{
  "encoder_arch": "preact_resnet",
  "model": "contrastive image-text model",
  "vocab_size": 4585,
  "loss": "sigmoid",
  "encoder_norm": "batchnorm",
  "encoder_avg_pool_shortcut": true,
  "text_encoder_bias": "none",
  "beta2": 0.98,
  "epochs": 20.4,
  "warmup_steps": 1620
}
Rows from block 3 of the text encoder of a small contrastive image-text model, named by matrix and row number. Rows with one number belong to one neuron. Each number is 50 + 15 x the weight over its row's rms, rounded and kept within 0 to 99. All counts start at 0.
After each neuron's rows are labels from the 100 texts, of 14848, where the neuron reaches its highest value: "tokens" is the input token at the peak. Only what is clearly more common there than usual is listed. The data: photos with spoken descriptions (Open Images, Localized Narratives). In brackets: how many of the 100.
# fc1: MLP up (text_encoder.blocks.3.mlp.fc1.weight, 768x192), inputs 0-95
# fc2: MLP down (text_encoder.blocks.3.mlp.fc2.weight, 192x768, transposed), outputs 0-95

fc1.613:52 86 56 31 64 27 47 51 61 25 43 61 40 48 38 83 73 53 44 82 32 33 54 55 47 59 43 41 29 92 43 60 42 50 48 38 57 37 35 61 59 27 50 42 56 54 49 43 39 52 66 56 42 52 50 20 26 57 22 49 45 65 38 67 48 70 47 56 47 39 54 67 42 46 53 49 26 43 56 40 57 75 27 91 60 58 37 43 44 52 33 43 58 35 57 46
fc2.613:58 40 30 63 45 49 42 55 27 42 50 53 14 33 59 60 28 32 32 66 32 17 51 59 62 55 75 65 71 28 40 53 53 66 43 81 67 33 50 16 71 50 30 81 52 77 48 32 58 36 43 49 35 58 40 50 54 25 65 51 40 34 57 55 41 14 27 54 77 42 65 47 42 39 37 34 27 34 61 55 40 75 39 47 61 40 66 69 46 51 29 29 60 54 44 51
tokens: "few" (33); "," (14); "color" (11); "some" (8)

fc1.318:44 80 71 33 73 44 60 55 62 35 57 35 56 58 44 83 56 62 49 54 24 49 44 39 52 47 43 47 39 74 17 46 47 41 57 40 65 75 21 55 48 30 48 28 54 54 64 40 48 56 58 42 49 62 58 37 38 61 39 52 50 78 27 61 30 72 29 39 48 34 27 53 68 42 56 55 34 60 72 43 59 80 42 80 50 49 58 43 52 23 49 33 56 30 64 39
fc2.318:67 41 45 40 47 43 27 47 53 88 57 60 47 40 08 51 34 64 64 41 66 37 53 46 37 27 45 33 52 45 65 59 63 37 45 47 54 52 21 45 59 79 44 47 63 57 33 57 36 44 33 28 59 27 63 54 40 55 60 67 63 41 43 38 61 31 53 52 58 39 72 49 48 49 38 39 74 70 27 49 41 63 40 00 43 57 35 55 38 46 43 39 56 61 47 71
tokens: "few" (45); "ground" (36)

fc1.533:45 61 35 37 48 46 25 33 39 70 41 69 55 55 32 36 60 45 56 52 41 83 55 61 31 66 47 66 46 78 67 57 22 54 42 55 47 44 46 35 40 59 56 33 31 68 48 84 41 42 49 49 34 71 48 51 60 61 27 49 28 51 54 69 34 66 44 77 29 52 40 40 38 31 51 40 20 45 45 49 55 27 36 52 46 41 59 47 68 52 60 36 34 49 81 66
fc2.533:64 63 56 64 42 80 30 22 36 39 60 45 31 64 62 36 53 55 57 70 57 52 46 77 27 67 85 31 54 39 88 36 78 28 61 90 39 31 45 59 47 31 59 55 23 35 40 54 51 51 88 49 58 43 60 42 70 68 19 31 55 34 47 31 54 52 55 60 43 83 65 51 57 31 70 27 64 44 50 40 52 59 50 62 42 51 63 53 53 47 47 63 45 31 58 67
tokens: "," (21); "are" (17); "can" (11); "we" (8)

fc1.397:38 51 56 21 42 59 67 38 57 33 45 36 75 54 29 54 59 41 57 39 49 62 47 66 71 50 54 65 48 57 73 47 55 60 67 54 51 59 28 41 43 45 50 43 57 45 75 50 61 57 51 47 58 63 86 46 34 63 45 26 55 87 34 64 17 70 40 34 62 43 29 47 70 66 70 50 33 52 76 68 57 64 52 68 49 57 57 51 70 49 77 28 67 58 62 44
fc2.397:30 53 36 62 27 57 33 57 42 32 57 54 57 51 38 61 64 65 72 40 27 49 30 32 46 48 45 62 49 43 59 64 36 54 59 17 55 56 68 54 28 50 12 40 53 30 34 41 24 64 51 52 40 46 53 40 36 56 56 52 56 47 70 53 78 38 34 54 57 53 79 08 55 42 58 79 31 26 54 49 42 50 68 19 57 86 26 46 65 66 59 33 58 42 55 67
tokens: "few" (25); "in" (22); "a" (11); "this" (10)

fc1.81:63 72 56 29 53 66 83 59 38 43 50 39 57 41 50 73 58 50 44 57 28 52 66 60 72 43 46 33 38 75 32 42 60 42 63 49 40 54 00 38 60 12 59 28 68 56 52 48 33 32 47 40 42 74 56 47 42 48 17 43 60 74 26 60 42 74 51 48 52 57 37 65 68 52 50 45 17 50 66 40 39 78 40 57 54 51 43 47 56 38 60 56 54 47 73 39
fc2.81:49 40 53 31 50 78 34 57 48 37 56 75 47 64 17 59 32 40 55 67 60 53 29 48 73 56 48 69 45 57 45 56 48 30 54 54 19 29 56 60 65 54 57 63 48 35 58 46 50 56 31 69 48 49 59 47 42 31 63 44 33 49 30 29 59 50 34 56 59 53 46 21 28 67 58 31 39 70 39 26 52 50 37 06 42 63 54 65 56 19 31 25 55 40 47 63
tokens: "," (28); "in" (15); "fence" (14); "a" (11)

fc1.170:47 67 58 39 55 60 29 68 45 55 58 44 46 61 45 64 62 40 63 43 41 54 71 59 63 37 40 66 55 83 55 52 58 46 58 22 58 69 36 55 45 23 68 78 42 45 59 64 55 48 54 56 37 39 32 60 66 45 33 40 54 63 16 53 41 49 43 75 61 36 29 61 46 48 30 70 25 42 41 36 34 74 40 75 37 50 39 53 41 76 37 32 41 66 64 47
fc2.170:77 44 53 57 59 25 54 52 53 50 47 48 42 73 42 58 56 66 41 39 46 63 48 48 36 48 12 37 56 58 76 50 30 54 59 25 52 63 38 49 71 63 44 54 25 79 34 25 56 36 75 40 44 53 34 44 46 64 64 44 11 56 30 71 40 56 52 57 53 39 41 56 40 32 59 67 61 46 33 52 42 41 62 53 75 31 49 41 35 75 62 19 20 52 47 72
tokens: "<end>" (67); "desk" (11)

fc1.642:45 76 68 19 46 43 49 44 43 48 57 54 50 35 25 76 69 57 56 45 42 47 45 51 50 52 59 46 58 77 64 47 43 38 52 45 50 47 07 58 60 23 39 50 50 59 56 48 32 36 50 37 52 59 66 49 51 53 20 50 49 78 30 75 67 88 35 45 62 35 33 36 56 44 38 70 30 40 73 39 37 68 45 81 54 33 44 60 49 72 56 47 61 54 62 42
fc2.642:43 41 37 64 42 53 24 38 47 60 48 55 65 56 38 78 31 59 61 21 49 73 45 44 43 55 54 33 30 49 34 64 31 65 53 62 31 24 69 56 63 84 43 39 53 11 39 43 57 53 33 21 46 50 43 48 38 63 86 52 39 44 50 59 51 49 34 12 62 34 35 27 44 61 57 36 47 67 57 61 49 68 62 12 61 75 73 36 46 44 46 32 35 47 71 60
tokens: "banner" (16); "see" (12); "banners" (8)

fc1.267:66 66 64 26 47 45 41 52 66 38 74 19 62 41 34 69 60 74 48 54 30 52 59 54 62 59 37 66 39 73 54 57 33 55 49 42 51 49 42 52 24 21 68 62 50 59 51 69 27 35 52 49 52 67 48 44 42 53 28 46 78 75 39 75 50 52 22 56 75 43 30 54 56 73 48 60 25 50 60 29 60 74 52 47 47 73 66 41 56 57 47 44 73 43 82 63
fc2.267:53 51 49 31 34 42 65 47 17 46 45 73 44 71 50 48 25 03 26 66 71 65 56 30 35 35 48 50 40 53 59 62 52 61 55 68 38 35 50 41 33 57 49 36 29 47 34 44 53 65 55 61 23 69 23 51 58 54 45 63 39 49 69 55 27 36 39 53 71 52 57 37 75 34 42 59 60 52 30 58 48 64 74 20 51 28 52 67 54 53 53 55 27 33 77 36
tokens: "few" (20); "drums" (14); "objects" (11); "instruments" (8)

fc1.177:77 69 57 21 60 37 66 39 48 57 33 55 58 41 45 68 78 45 35 44 56 48 29 68 53 64 49 38 34 67 58 52 36 57 52 39 76 36 07 31 47 45 69 48 71 67 58 68 33 62 64 47 43 38 45 42 48 59 47 37 51 64 25 63 42 43 42 97 65 45 37 47 62 70 69 41 48 53 50 40 61 73 53 51 48 37 51 49 48 67 55 66 41 48 53 74
fc2.177:41 56 40 41 24 44 21 59 27 50 48 82 68 53 31 52 51 44 15 61 67 29 38 65 28 33 75 54 80 49 20 39 59 38 36 55 57 45 48 50 39 49 70 43 69 58 65 32 43 41 63 53 55 46 55 43 42 16 46 42 61 37 40 57 49 70 64 79 33 55 44 33 43 62 55 42 56 68 53 49 57 49 59 53 53 51 46 46 44 52 44 44 29 65 51 61
tokens: "few" (41); "front" (39); "two" (10)

fc1.338:47 87 70 36 43 38 50 52 34 55 41 38 52 59 27 77 65 56 48 48 38 66 58 65 34 50 45 43 49 88 41 40 48 55 47 51 48 68 09 38 34 18 54 39 58 59 57 50 42 57 38 38 41 49 61 30 51 47 18 61 38 64 20 74 28 85 57 52 41 29 58 66 48 26 42 52 16 34 63 34 59 61 45 81 58 45 54 41 59 40 47 46 43 32 51 61
fc2.338:65 81 84 47 59 55 55 47 46 69 72 40 69 67 41 46 47 51 86 32 52 63 60 54 27 49 37 43 48 72 51 46 33 47 29 66 52 27 45 53 33 59 53 63 50 34 12 83 79 43 42 50 50 28 62 00 52 54 50 67 40 63 33 92 44 48 46 44 55 37 47 61 63 53 69 45 63 38 75 81 65 33 35 53 53 78 62 87 49 56 65 40 60 53 52 66
tokens: "," (17); "are" (12); "see" (7); "coat" (7)

fc1.757:55 73 70 16 63 43 40 48 44 41 50 37 59 47 29 89 54 54 54 41 35 49 63 66 51 48 54 57 44 80 55 52 42 51 56 45 53 53 24 69 54 25 35 40 54 47 60 56 45 30 36 43 53 46 59 53 42 67 29 50 53 63 33 83 32 66 34 65 56 34 34 49 60 52 59 70 17 29 49 19 58 76 28 68 56 30 57 30 59 44 34 32 55 38 86 62
fc2.757:61 39 55 32 34 58 26 67 35 68 74 40 38 52 11 56 44 60 62 44 72 53 49 49 10 64 46 58 53 35 70 46 32 22 33 44 47 67 33 44 56 60 62 61 27 31 31 48 35 31 09 26 41 58 55 56 52 51 63 48 42 64 25 19 35 50 44 35 53 41 44 37 39 34 39 36 66 57 25 51 48 53 18 39 62 67 50 41 34 53 54 44 27 33 37 30
tokens: "few" (37); "and" (21); "some" (19); "." (12)

fc1.251:63 78 61 38 42 39 79 52 60 30 58 36 33 39 21 79 76 39 41 62 31 57 47 58 58 38 56 55 45 78 45 60 59 57 52 56 49 57 37 41 53 22 68 52 47 38 54 36 57 59 57 62 42 58 60 28 48 49 25 28 48 62 65 74 37 74 36 71 50 29 54 44 46 57 68 58 32 45 81 54 41 62 41 81 45 39 40 48 43 54 50 46 64 47 48 42
fc2.251:62 28 61 61 54 51 28 47 55 54 26 72 29 47 73 60 65 46 45 51 35 47 41 56 56 56 54 58 64 26 40 11 09 74 56 64 52 66 44 43 48 46 62 55 55 55 28 60 66 44 42 60 58 30 43 65 45 55 58 41 52 61 42 38 70 43 52 54 54 39 42 03 39 34 58 78 15 45 35 23 46 44 47 33 35 57 53 65 51 29 35 73 46 42 55 50
tokens: "few" (17); "them" (10); "it" (7)

fc1.660:47 58 74 23 33 74 35 23 43 77 52 65 58 50 30 64 47 76 48 53 48 50 56 45 36 58 47 42 65 62 50 29 59 26 59 49 46 34 00 52 55 38 29 36 56 41 56 32 50 48 46 35 50 50 58 54 55 75 38 62 36 70 15 65 64 79 20 50 48 35 56 31 57 34 48 54 26 61 63 37 39 46 53 94 62 33 58 57 90 61 64 41 46 43 59 37
fc2.660:47 39 54 32 62 50 50 25 41 56 52 29 66 59 47 48 50 55 82 29 37 54 66 43 45 55 70 52 49 40 62 54 46 67 56 51 25 58 41 60 41 45 77 27 63 43 49 40 33 50 47 32 45 46 63 49 61 36 50 57 31 30 41 48 58 54 60 48 61 59 48 26 69 72 40 54 61 55 41 53 57 51 47 30 37 60 39 17 10 80 56 63 40 40 56 57
tokens: "banner" (34); "poster" (33)

fc1.518:54 75 59 28 58 43 64 54 43 70 41 63 59 55 25 69 64 55 42 60 27 49 49 62 47 51 48 24 58 80 46 51 37 46 35 49 59 42 19 64 40 18 26 44 55 65 80 56 28 31 65 44 36 43 51 39 38 56 24 35 46 57 20 76 54 59 59 51 49 30 60 36 55 24 50 69 21 57 80 49 43 58 34 53 55 40 40 40 54 45 61 41 62 52 73 31
fc2.518:52 54 66 76 61 50 82 75 59 08 76 20 61 48 70 35 44 25 41 25 58 47 44 61 37 57 35 55 42 52 57 68 30 74 38 43 35 41 59 61 35 64 66 64 57 44 48 35 44 79 65 64 36 59 65 47 47 52 58 47 39 44 55 55 57 77 56 60 60 53 43 34 61 63 62 50 50 46 39 50 63 62 74 52 71 69 37 40 51 84 55 69 46 58 48 41
tokens: "banner" (18); "board" (9)

fc1.358:44 70 70 24 41 60 72 38 58 53 53 46 77 49 28 73 44 62 61 56 35 42 33 51 58 43 42 29 56 78 41 22 41 40 61 47 54 39 06 69 58 19 47 32 57 46 62 39 48 50 46 43 43 56 65 67 45 53 19 52 35 73 18 73 63 84 59 53 43 30 49 38 71 40 52 45 20 46 77 38 51 67 47 71 60 32 54 43 56 52 57 45 57 53 62 38
fc2.358:65 35 43 63 42 40 70 43 57 50 47 36 68 59 63 74 35 46 73 45 62 47 63 42 21 58 45 49 36 53 63 69 71 52 61 48 18 40 66 35 56 48 69 36 46 30 53 32 32 46 43 53 55 57 41 33 58 37 66 62 14 37 85 67 46 33 41 26 60 38 56 46 77 73 42 46 74 48 56 66 62 53 62 04 53 50 46 25 40 80 79 53 37 36 60 65
tokens: "banner" (45); "," (27)