python train.py --loss="sigmoid" --text_encoder_bias="none" --eps=1e-10
Rows from block 5 of the text encoder of a small contrastive image-text model, named by matrix and row number. Rows with one number belong to one neuron. Each number is 128 + 32 x the weight over its row's rms, rounded and kept within 0 to 255. All counts start at 0. After the name is the row's rms in percent of the matrix's.
After each neuron's rows are labels from the 100 texts, of 14848, where the neuron reaches its highest value: "tokens" is the input token at the peak. Only what is clearly more common there than usual is listed. The data: photos with spoken descriptions (Open Images, Localized Narratives).
# fc1: MLP up (text_encoder.blocks.5.mlp.fc1.weight, 768x192), inputs 0-95
# fc2: MLP down (text_encoder.blocks.5.mlp.fc2.weight, 192x768, transposed), outputs 0-95

fc1.312 082 [ 84 163 157  78 120 153 163  96 120 154 139 168 155 136 127 164 110 145 125 121  89 119 197 106 110 142 164  53 150 174 139  99 127 147 118 115  75 120 109 119 151 126 139 153 132 153 157 102 159 121 112 116 115 172 166 139  93 130  86 157 129 183  92 141 139 148  86 151 164 143 165 166 125 157 137  91  64 126  95 169  90 167 126 158 205  88 149 121 158 134 178 104 174  70 142 156]
fc2.312 086 [128 112 112  67 159  91 136 129 155 175 158  73  95  88 168 106 157  92 110 174 121 115 199 126  85  69 127 130 162 143 136 154 127  94 117  81 129 148 122 159 191 133 139 154  70  86 116 132 141 136 104 129 148 129 126 104 148  87  93 122 138 152 144 151 174 139 122  98 173 154 123 199 147 155 154 157 177 108 140  85 103 148 114 153 160  90 130 152 159 157 147 168  80 162  65 126]
tokens: "top"

fc1.438 086 [132 140 126 130  64 141 104 103 107 102 193  67 134 111  80 142 129 125 108 122 138 139 112 146  97 141 158 150 194 113 146  99  94 139  51 126 102 107  87 120 130  96 142 150 133 149 186 163  46 122 106  75 113 169 191  62 116 130 150 117 140 145  37 183 154 123 144 174 129 138  95 123 131 131 129  93 146 102 110 152 121 139 106 142 171 134 119  78 150 120 144 138  90 107 198 142]
fc2.438 099 [129 142 177 119 125 131 146  87 130 145 182  65 136 151 155 129 131 123 128  94  87 149 183 121  60 100 172 159 144 179 155 114 118  57  83 163 129 108 127 126 162 184 166 165  91 114  99 159 136 132 136 121 143 138 115  85 119 148 184  76 124  60 142 162 150 170 133 119 126  64 157 104 177 117 125 105 163  86 113 163 126 175 137 193 127 150 101 100 171 150 150 129 127 107 112 207]
tokens: "top"; "can"; "board"; "there"

fc1.413 093 [108 180 168  73 117 162 149 102 108 110 110 148 153 136  81 178 133 150 122 100 119  98 172 153 121 107 151  75 107 180 123 128 123 115 104 124 170 119  81  96 125 107  84  72 106 148 200 129 121  88 172 115 140 132 209 117 112 171  72 160 118 191  69 143 127  96  82 101  85 114 116 108 128 111 101  95  90 151  95 152 138 185 109 171 148  72 151  67 179 145 153 123 132 140 120 126]
fc2.413 094 [123 127  88  77 141 154 102 120  44 128 167  66 146 140 129 175 163 117  75 139 112 132 241 131  65 151 135 116 111 200 166 152 141 126 125 119 133 126 130 118 120 114 120 130 122 125 139  95 113 124 136 121 150 120 149 139 114 134 168 162 101 123 140 227 151 130 106 143 136 147 110 102 124 157  87 106 160  53 162 123  92 172 165 212 144 130 133 159 108 138 170 128 124 155 125 139]
tokens: "front"; "we"; "this"

fc1.743 083 [129 147 115 109  98 130 144 135 100 109 127 149 132 120 113 140 128 163  64 123 150 116 141 129  87 117 102 132 137 198 111 109 108 124  98  76 120 130  90 150 147 112 128 109 120  86 194 119  76 108 117  89 145 165 194  67 146 128  81 129 172 186  86 171  84 114  91 106 156  64 115 117 120 160 134 134 114  79 134 127  91 146 123 119 197 155 118 132 114  91 174 170 122 137 153 134]
fc2.743 079 [ 65 113  98 114 157 102 111 101 136 131 131 110 102 130 154  79 126 152  87 111 139 171 107 122  93 118  96 143 133 141  65 118 190 109  85 149 197 151 141 129 218 121 138 170 100 165  97  87 113 136 186  74  94  92 179 170 117 111 158  61 133 131 135 105 186 120 121 174 139 107 148 110  97 134 104 107 154 124  96  74  37 162 140  80 160 192 106 143 153 159 171 109 100 144 125 142]
tokens: "in"; "television"

fc1.51 071 [149 185 157  84  99 143 123 125  57 127 151 147 140 126 133 136 157 139 133 123 106 150 144 125 100 121 139  69 136 151 156 128  98 118 106 122 144 119  23  94 138 104 113 129 133 148 173 169 115  95 146  76 145 121 114  95  96 143  51 133 130 214  53 168 116 118  69 151 106 127 137 144 152 133 155 114  92  79  96 148 110 195 116 181 165 120 140 148 143 118 146 133 117 147 158 114]
fc2.51 057 [133  64  84  81 147 137 132 135 121 143 130 115 121 110 221 131 129 111 135 136 162 124 150 123 125 150 134 130 144 130 139 145 188 164 157 122 119 122 118  93  91  77 140 197 125  72  90  95 120 162 111 134 125 160 124 156 126 104 206 184 118  95 109 129 187  95 141 157 177  95  71 174 147 110  80 167 121  97 150  66 116 116 123 156 132  94 141 177 143  97 173 136 109 186  75 122]
tokens: "in"; "this"; "are"

fc1.60 098 [123 177 113 164 150 120 157 151  87  67 125 152 140 135  96 132 149  99 156 124 154 143 133 138 126 134  89 148  98 140  86 136  66 171  76  93 147 185  80  96 119  71 116 143 126 110 186 140 112 158  98 138 108  77 194 103 138 100  97 134 126 163  53 154 134  81 125 103 113  73 104 117 111 161  91 143  78  90 120 112 120 150  91 154 133  91 163  66 146  68  99 156 153 113 121 138]
fc2.60 093 [100 123 150 145 124 112 124 111  77 133 207 138 134 136 131  60 156 114 130 152 144 129  38 147  83 158 122 135  85  59 112 139 123 129 120 150 171 164 155  87 128 105 146 158 135 199  99 136 115 147 129 171 119 112 106 139 159  67 107  85 135  98 198 104  95 118 111 116 117 133 149 133 163 130 125  80 111 139  83 121 143 137 165  99  79 112 135  73 146 103 122 124 129  96 147 239]
tokens: "center"; "left"; "right"

fc1.525 101 [127 137 111 126  95 148 148 124 107  68 143 167 172 149 129 117 150 124 138 169  96 116 166 120 124 122 160 153  86 151 142 100 122 158  97  74  86 122  97 132 170  73 142  79  85 162 155  75 161 159 172 119 158 180 119 119 140  96 101 128  95 145  98 145 137  85  84  88 111 135  92 111  80  90 185 110  78  95  80 175  70 132 143 111 133  83 165  86 137  94 173 157 175 147 166 131]
fc2.525 142 [175  82 156 115  74  98 181 105 128 129 137 173 142 116 146 149 144 108 102 109 173 119 100 122 139  70 191 211  75  90 124 146 121 124 115 153 140 138 165 114 186 121 135 114 120  80 126 106  96  54 135  91 157 114 134  46 120 152  77 161 148 101 169 118 117 165 178  62 139 105 155 108 178  92 151 109 179 134 155 117 156  92  71  96 120 162 160  77 135 106  89 149 114 137 129 165]
tokens: "bottle"; "statue"

fc1.718 127 [118 133 163 129  58  54 140 117 114 112 106 106 148 112 152 156 136 127 109 120 173 124 161 131 132 118 132 134 122 110 162 149  91  94 149 115 139 111 101 116 158 142 111 143 143  60 180  90 145 112 105 148 132 126 131  86  95 150  85 181 105 151 106 137 111 113 138 119 146  99 181 100 133 143 150 133 138 114 205  64 104 145 118 155  96 101 165 109 122 107 110 120 153 160 129 166]
fc2.718 145 [185 190 102 193 139 171 128 176 176 109 128 115  89 130  60 105 111 120 121 100 144 119  84 151 175  80 119 117  69 128 122 152 157 114 119 105 117  99 157 106 125 109 180  88 114 114 189  94 145 110 162 149 147 117  88 127 139 120 143  67 144 104 172 120  78  99 145 138  40  51 129 135 150  82 147 161  58 136 100 120 127 139 161 107 138 129 122 101  89 120 167 152 112 127 148 111]
tokens: "top"; "as"; "standing"

fc1.531 086 [120 188 157 119 141 139 156 144 110 109 152 129 142  91  95 154 155 122  82  96 117 117 153 127 107 145 119  78 146 157 149 120  77 157 115 119 165 148  67 140 144  67 116 124 129 147 188 130 122  85 145 123 144 146 145  95 112 161  77 170 112 196  65 194  76 103  85 126 125 166 107 194 146 138  98 168  79  63 111 163 105 229 156 188 114 100 134  99 124 139 131 163 128 133 135 130]
fc2.531 071 [125 146  65  96 116 192 115 117 103 145  65 130 128 163  82 111 151 134 135 148 144 172 137 114  57 159 174 156 119 131 166 123 202 136 130 155 100 129 124 116 100 112  65 164 103 144  92 173 177 125 104 157 122 111 135 102 144 105 177  94 139  96 102 151 138 194 135 121 105  82 140 100 138 109  64 151 172 127 146  85  80 169 176 127 142 114 155 116 104 145 181 102 137 149 121  83]
tokens: "in"; "this"; "a"; ","

fc1.379 101 [105 187 147 136 115 134  85 112 132  94  95 137 132 137  87 158 120 143  98 105 124 100 161 126 110 115 143 117 114 192 112 105  70 152 134 119 123 157 120 131 123  98 119  96 132 146 129 157 135 145 114 117 131 152 166 122 124 132 101 163 151 229 110 197  71 138  84 142  68 161 113 125  73 129 128 150 132 117 103 195 130 208 137 189 174 104 153 140 146 180 158 106 138 135 139 160]
fc2.379 100 [143 176  82 148 142 142 101 111 139 132 114  69  99 131 105 142 113 133 168 161 109 154 176 125  70 118 124  68 132 166 189 163 148 134 146 136  92  93 155 152 122 103 139 156 130 190 171 128 142 195  86 142 104 125 105 181 137 126 173 163 147 140 148 189 154 121 103 181 123 172 127 104  99 174 132 112 122 100 113 107 159 194 200 144 156 121 137 123 191 176 162 196 146 187  94 133]
tokens: "front"

fc1.544 094 [144 176 131  94 129  96 125 141 124 121 136  95 147 135 107 189 136 146 119 141 179 151 159 116 127 124  96 132 128 181 130 110  78  99 130 102  99 142  84 123 166 148 106 105 142  65 178 105 126 133  96 114 128 134 142  58  91 163  63 167 161 158 100 193 116 152  62 121  95 114 118 119 110 152 119 128 150  96 182 119 128 185 113 172 125 112 178 128 191 124 134 116 132 112 151 113]
fc2.544 095 [142 128  58 120 109  98 107 104 123 141 137  79 150 106 156 105 129 154 126 148  96 159 175 104 119 124 162 135  79 197 116 144 169 128 132  79 135 162 112 108  93  78  88 173 143 113 107 107 155 125 150 113 144 106 115 115 119 123 160  89 115 159 133 211 112 127 106 112  94 134 170 144 136 177 139 123 134  61 104  69  91 156 120 189 147 102 129 164 113 145 210 118 131 131 122 127]
tokens: "front"; "here"; "image"

fc1.385 105 [118 170 121 128 163 147  70  92 126 132 108 141 139 123  90 212 132 175 132 137 107  98 161 126 102 136 146  58 137 185 137 140 109 158  92  72 101 124  89 133 155 122 170 115 129 152 159 127 126 159 133 155 131 173 147 139 116 117  80 191  98 186 119 152 159 131 146 102  92 188 159 115 119 153  93 105  96 153 119 197 124 193 174 182 152 129 152 160 124 169 146 137 103 171 148 121]
fc2.385 097 [108 106  83 168 134  95 135 126 167 134 124 113  93 169 146  45 142 125 109 145  74  92 132 130 116  90 143 145 144 142  83  95 178 151 161 146  75 119 185  91 137  97 163 165 136 129  98 148 173 123  95 104 137  94 134 135 146  62 189  82 135  81 183 136 176 115 163 158 196 102 124 114 173 124 121 142 101  98  84 115 136 124 128 108 128 137 124 138 156  88 160 118 160 182 104  76]
tokens: "front"; "foreground"; "bottom"; "table"

fc1.34 084 [130 154 185 167 107  94 128  76 119  79 108 115 145 143  99 162 120 161 119 141 115 140 153 142 112 119 152 127 131 137 131  84  85 164  95 115 143 136  50 105 123  68 142 131 156 124 166 126 113 159 129  91 134 119 120  93  93  84  92 172 129 193  47 136 118  93 133 129 113 184 151  77 151 202 163 104 100  71 145  99 114 167 146 155 163  95 125 108 127 125 111 129 145 131 186 123]
fc2.34 080 [118 120  77 167 103  48 150  91 120  84 101  74 168  83 132 104  88 131 106 133 127 149 130 105 140 157 103 144 118 119 130  93 194 106 138 170 125 123 193  90 191  61 124 166 129  64 134 140 133 124 112 131 147 155 105  81 145 158 196  89 141  70 151 115 128 108 124 144 129 103 108 107 145 107 126 113  86  90 137  35 161  71  96 115 127 133 145 133 137  91 179 163 142 139 154 111]
tokens: "front"; "bottom"; "foreground"

fc1.559 108 [112 192 130 135 177 164 135 111 118 105 131 117 126 156  66 138 151 127 117 116  93  83 135 135  89 129 152 144 141 156 131 115 112 160  99 100 118  92  60  85 160  90 112 118 136 180 189 140 108 114 166 120 170 143 164  80 129 130 116 101 147 143  58 195 186 113 129 123 108 155 107 129 157 128  90 137  94  44  97 167 133 203 139 121 167 147 127 103 127 127 153 110 148 133 143 144]
fc2.559 132 [157 189 124 137 149 146 130 152 147 150  93 122 110 113  81  81 162  75 112 110  64 136 159 115 117 113 139  98 122 165 100  81 105 150 115 147 123 188 163 165 160 108 139  92 153 184 163 122 125 139 142 123 149  92 129 176  94 160 125 115 141  62 169 176 131  77 116 122 133 177 134 106 159 119 106 129  63  88 110 160 136 165 214 206  87 160 159  76 150 175 158 145 120 165 113 153]
tokens: "center"; "front"; "there"; "some"

fc1.382 108 [108 212 164 138 159 107 157 155 113 100 111 153 176 148 132 173 128 134 129 147 123  99 177 143  83 146 129  79 139 190  86  87  65 169  71 109 163 144  61 160 190  71 154  79 107 148 165 111 154 124 112 136 117 131 114 130  94 101  79 181 137 152  74 164 105 117 121 101 147 143 145  99  93 186 173 100  80 108 111 176 129 215 171 169 145  86 172 135 124 144 109 110 143 126 162 142]
fc2.382 082 [158  82 114  89 105 118 141 143 135 176 244 121 106 109 110 119 161 121 115  58 118  93 158 147  67 195 148 174 196 134  91  42 160 173 104 144 139 117 119 108 133 116 166 110 120 139 111 183  87 186 110  96 118 114 156 104 172  99 128 136 133  95 138 151 121 156 129 171 126 131 123  78 137  64 131 137 189 128 119 153  87 176 157 154 117 149 111 135 154 144 151 141 138 155 149 103]
tokens: "front"; "and"; "there"; "on"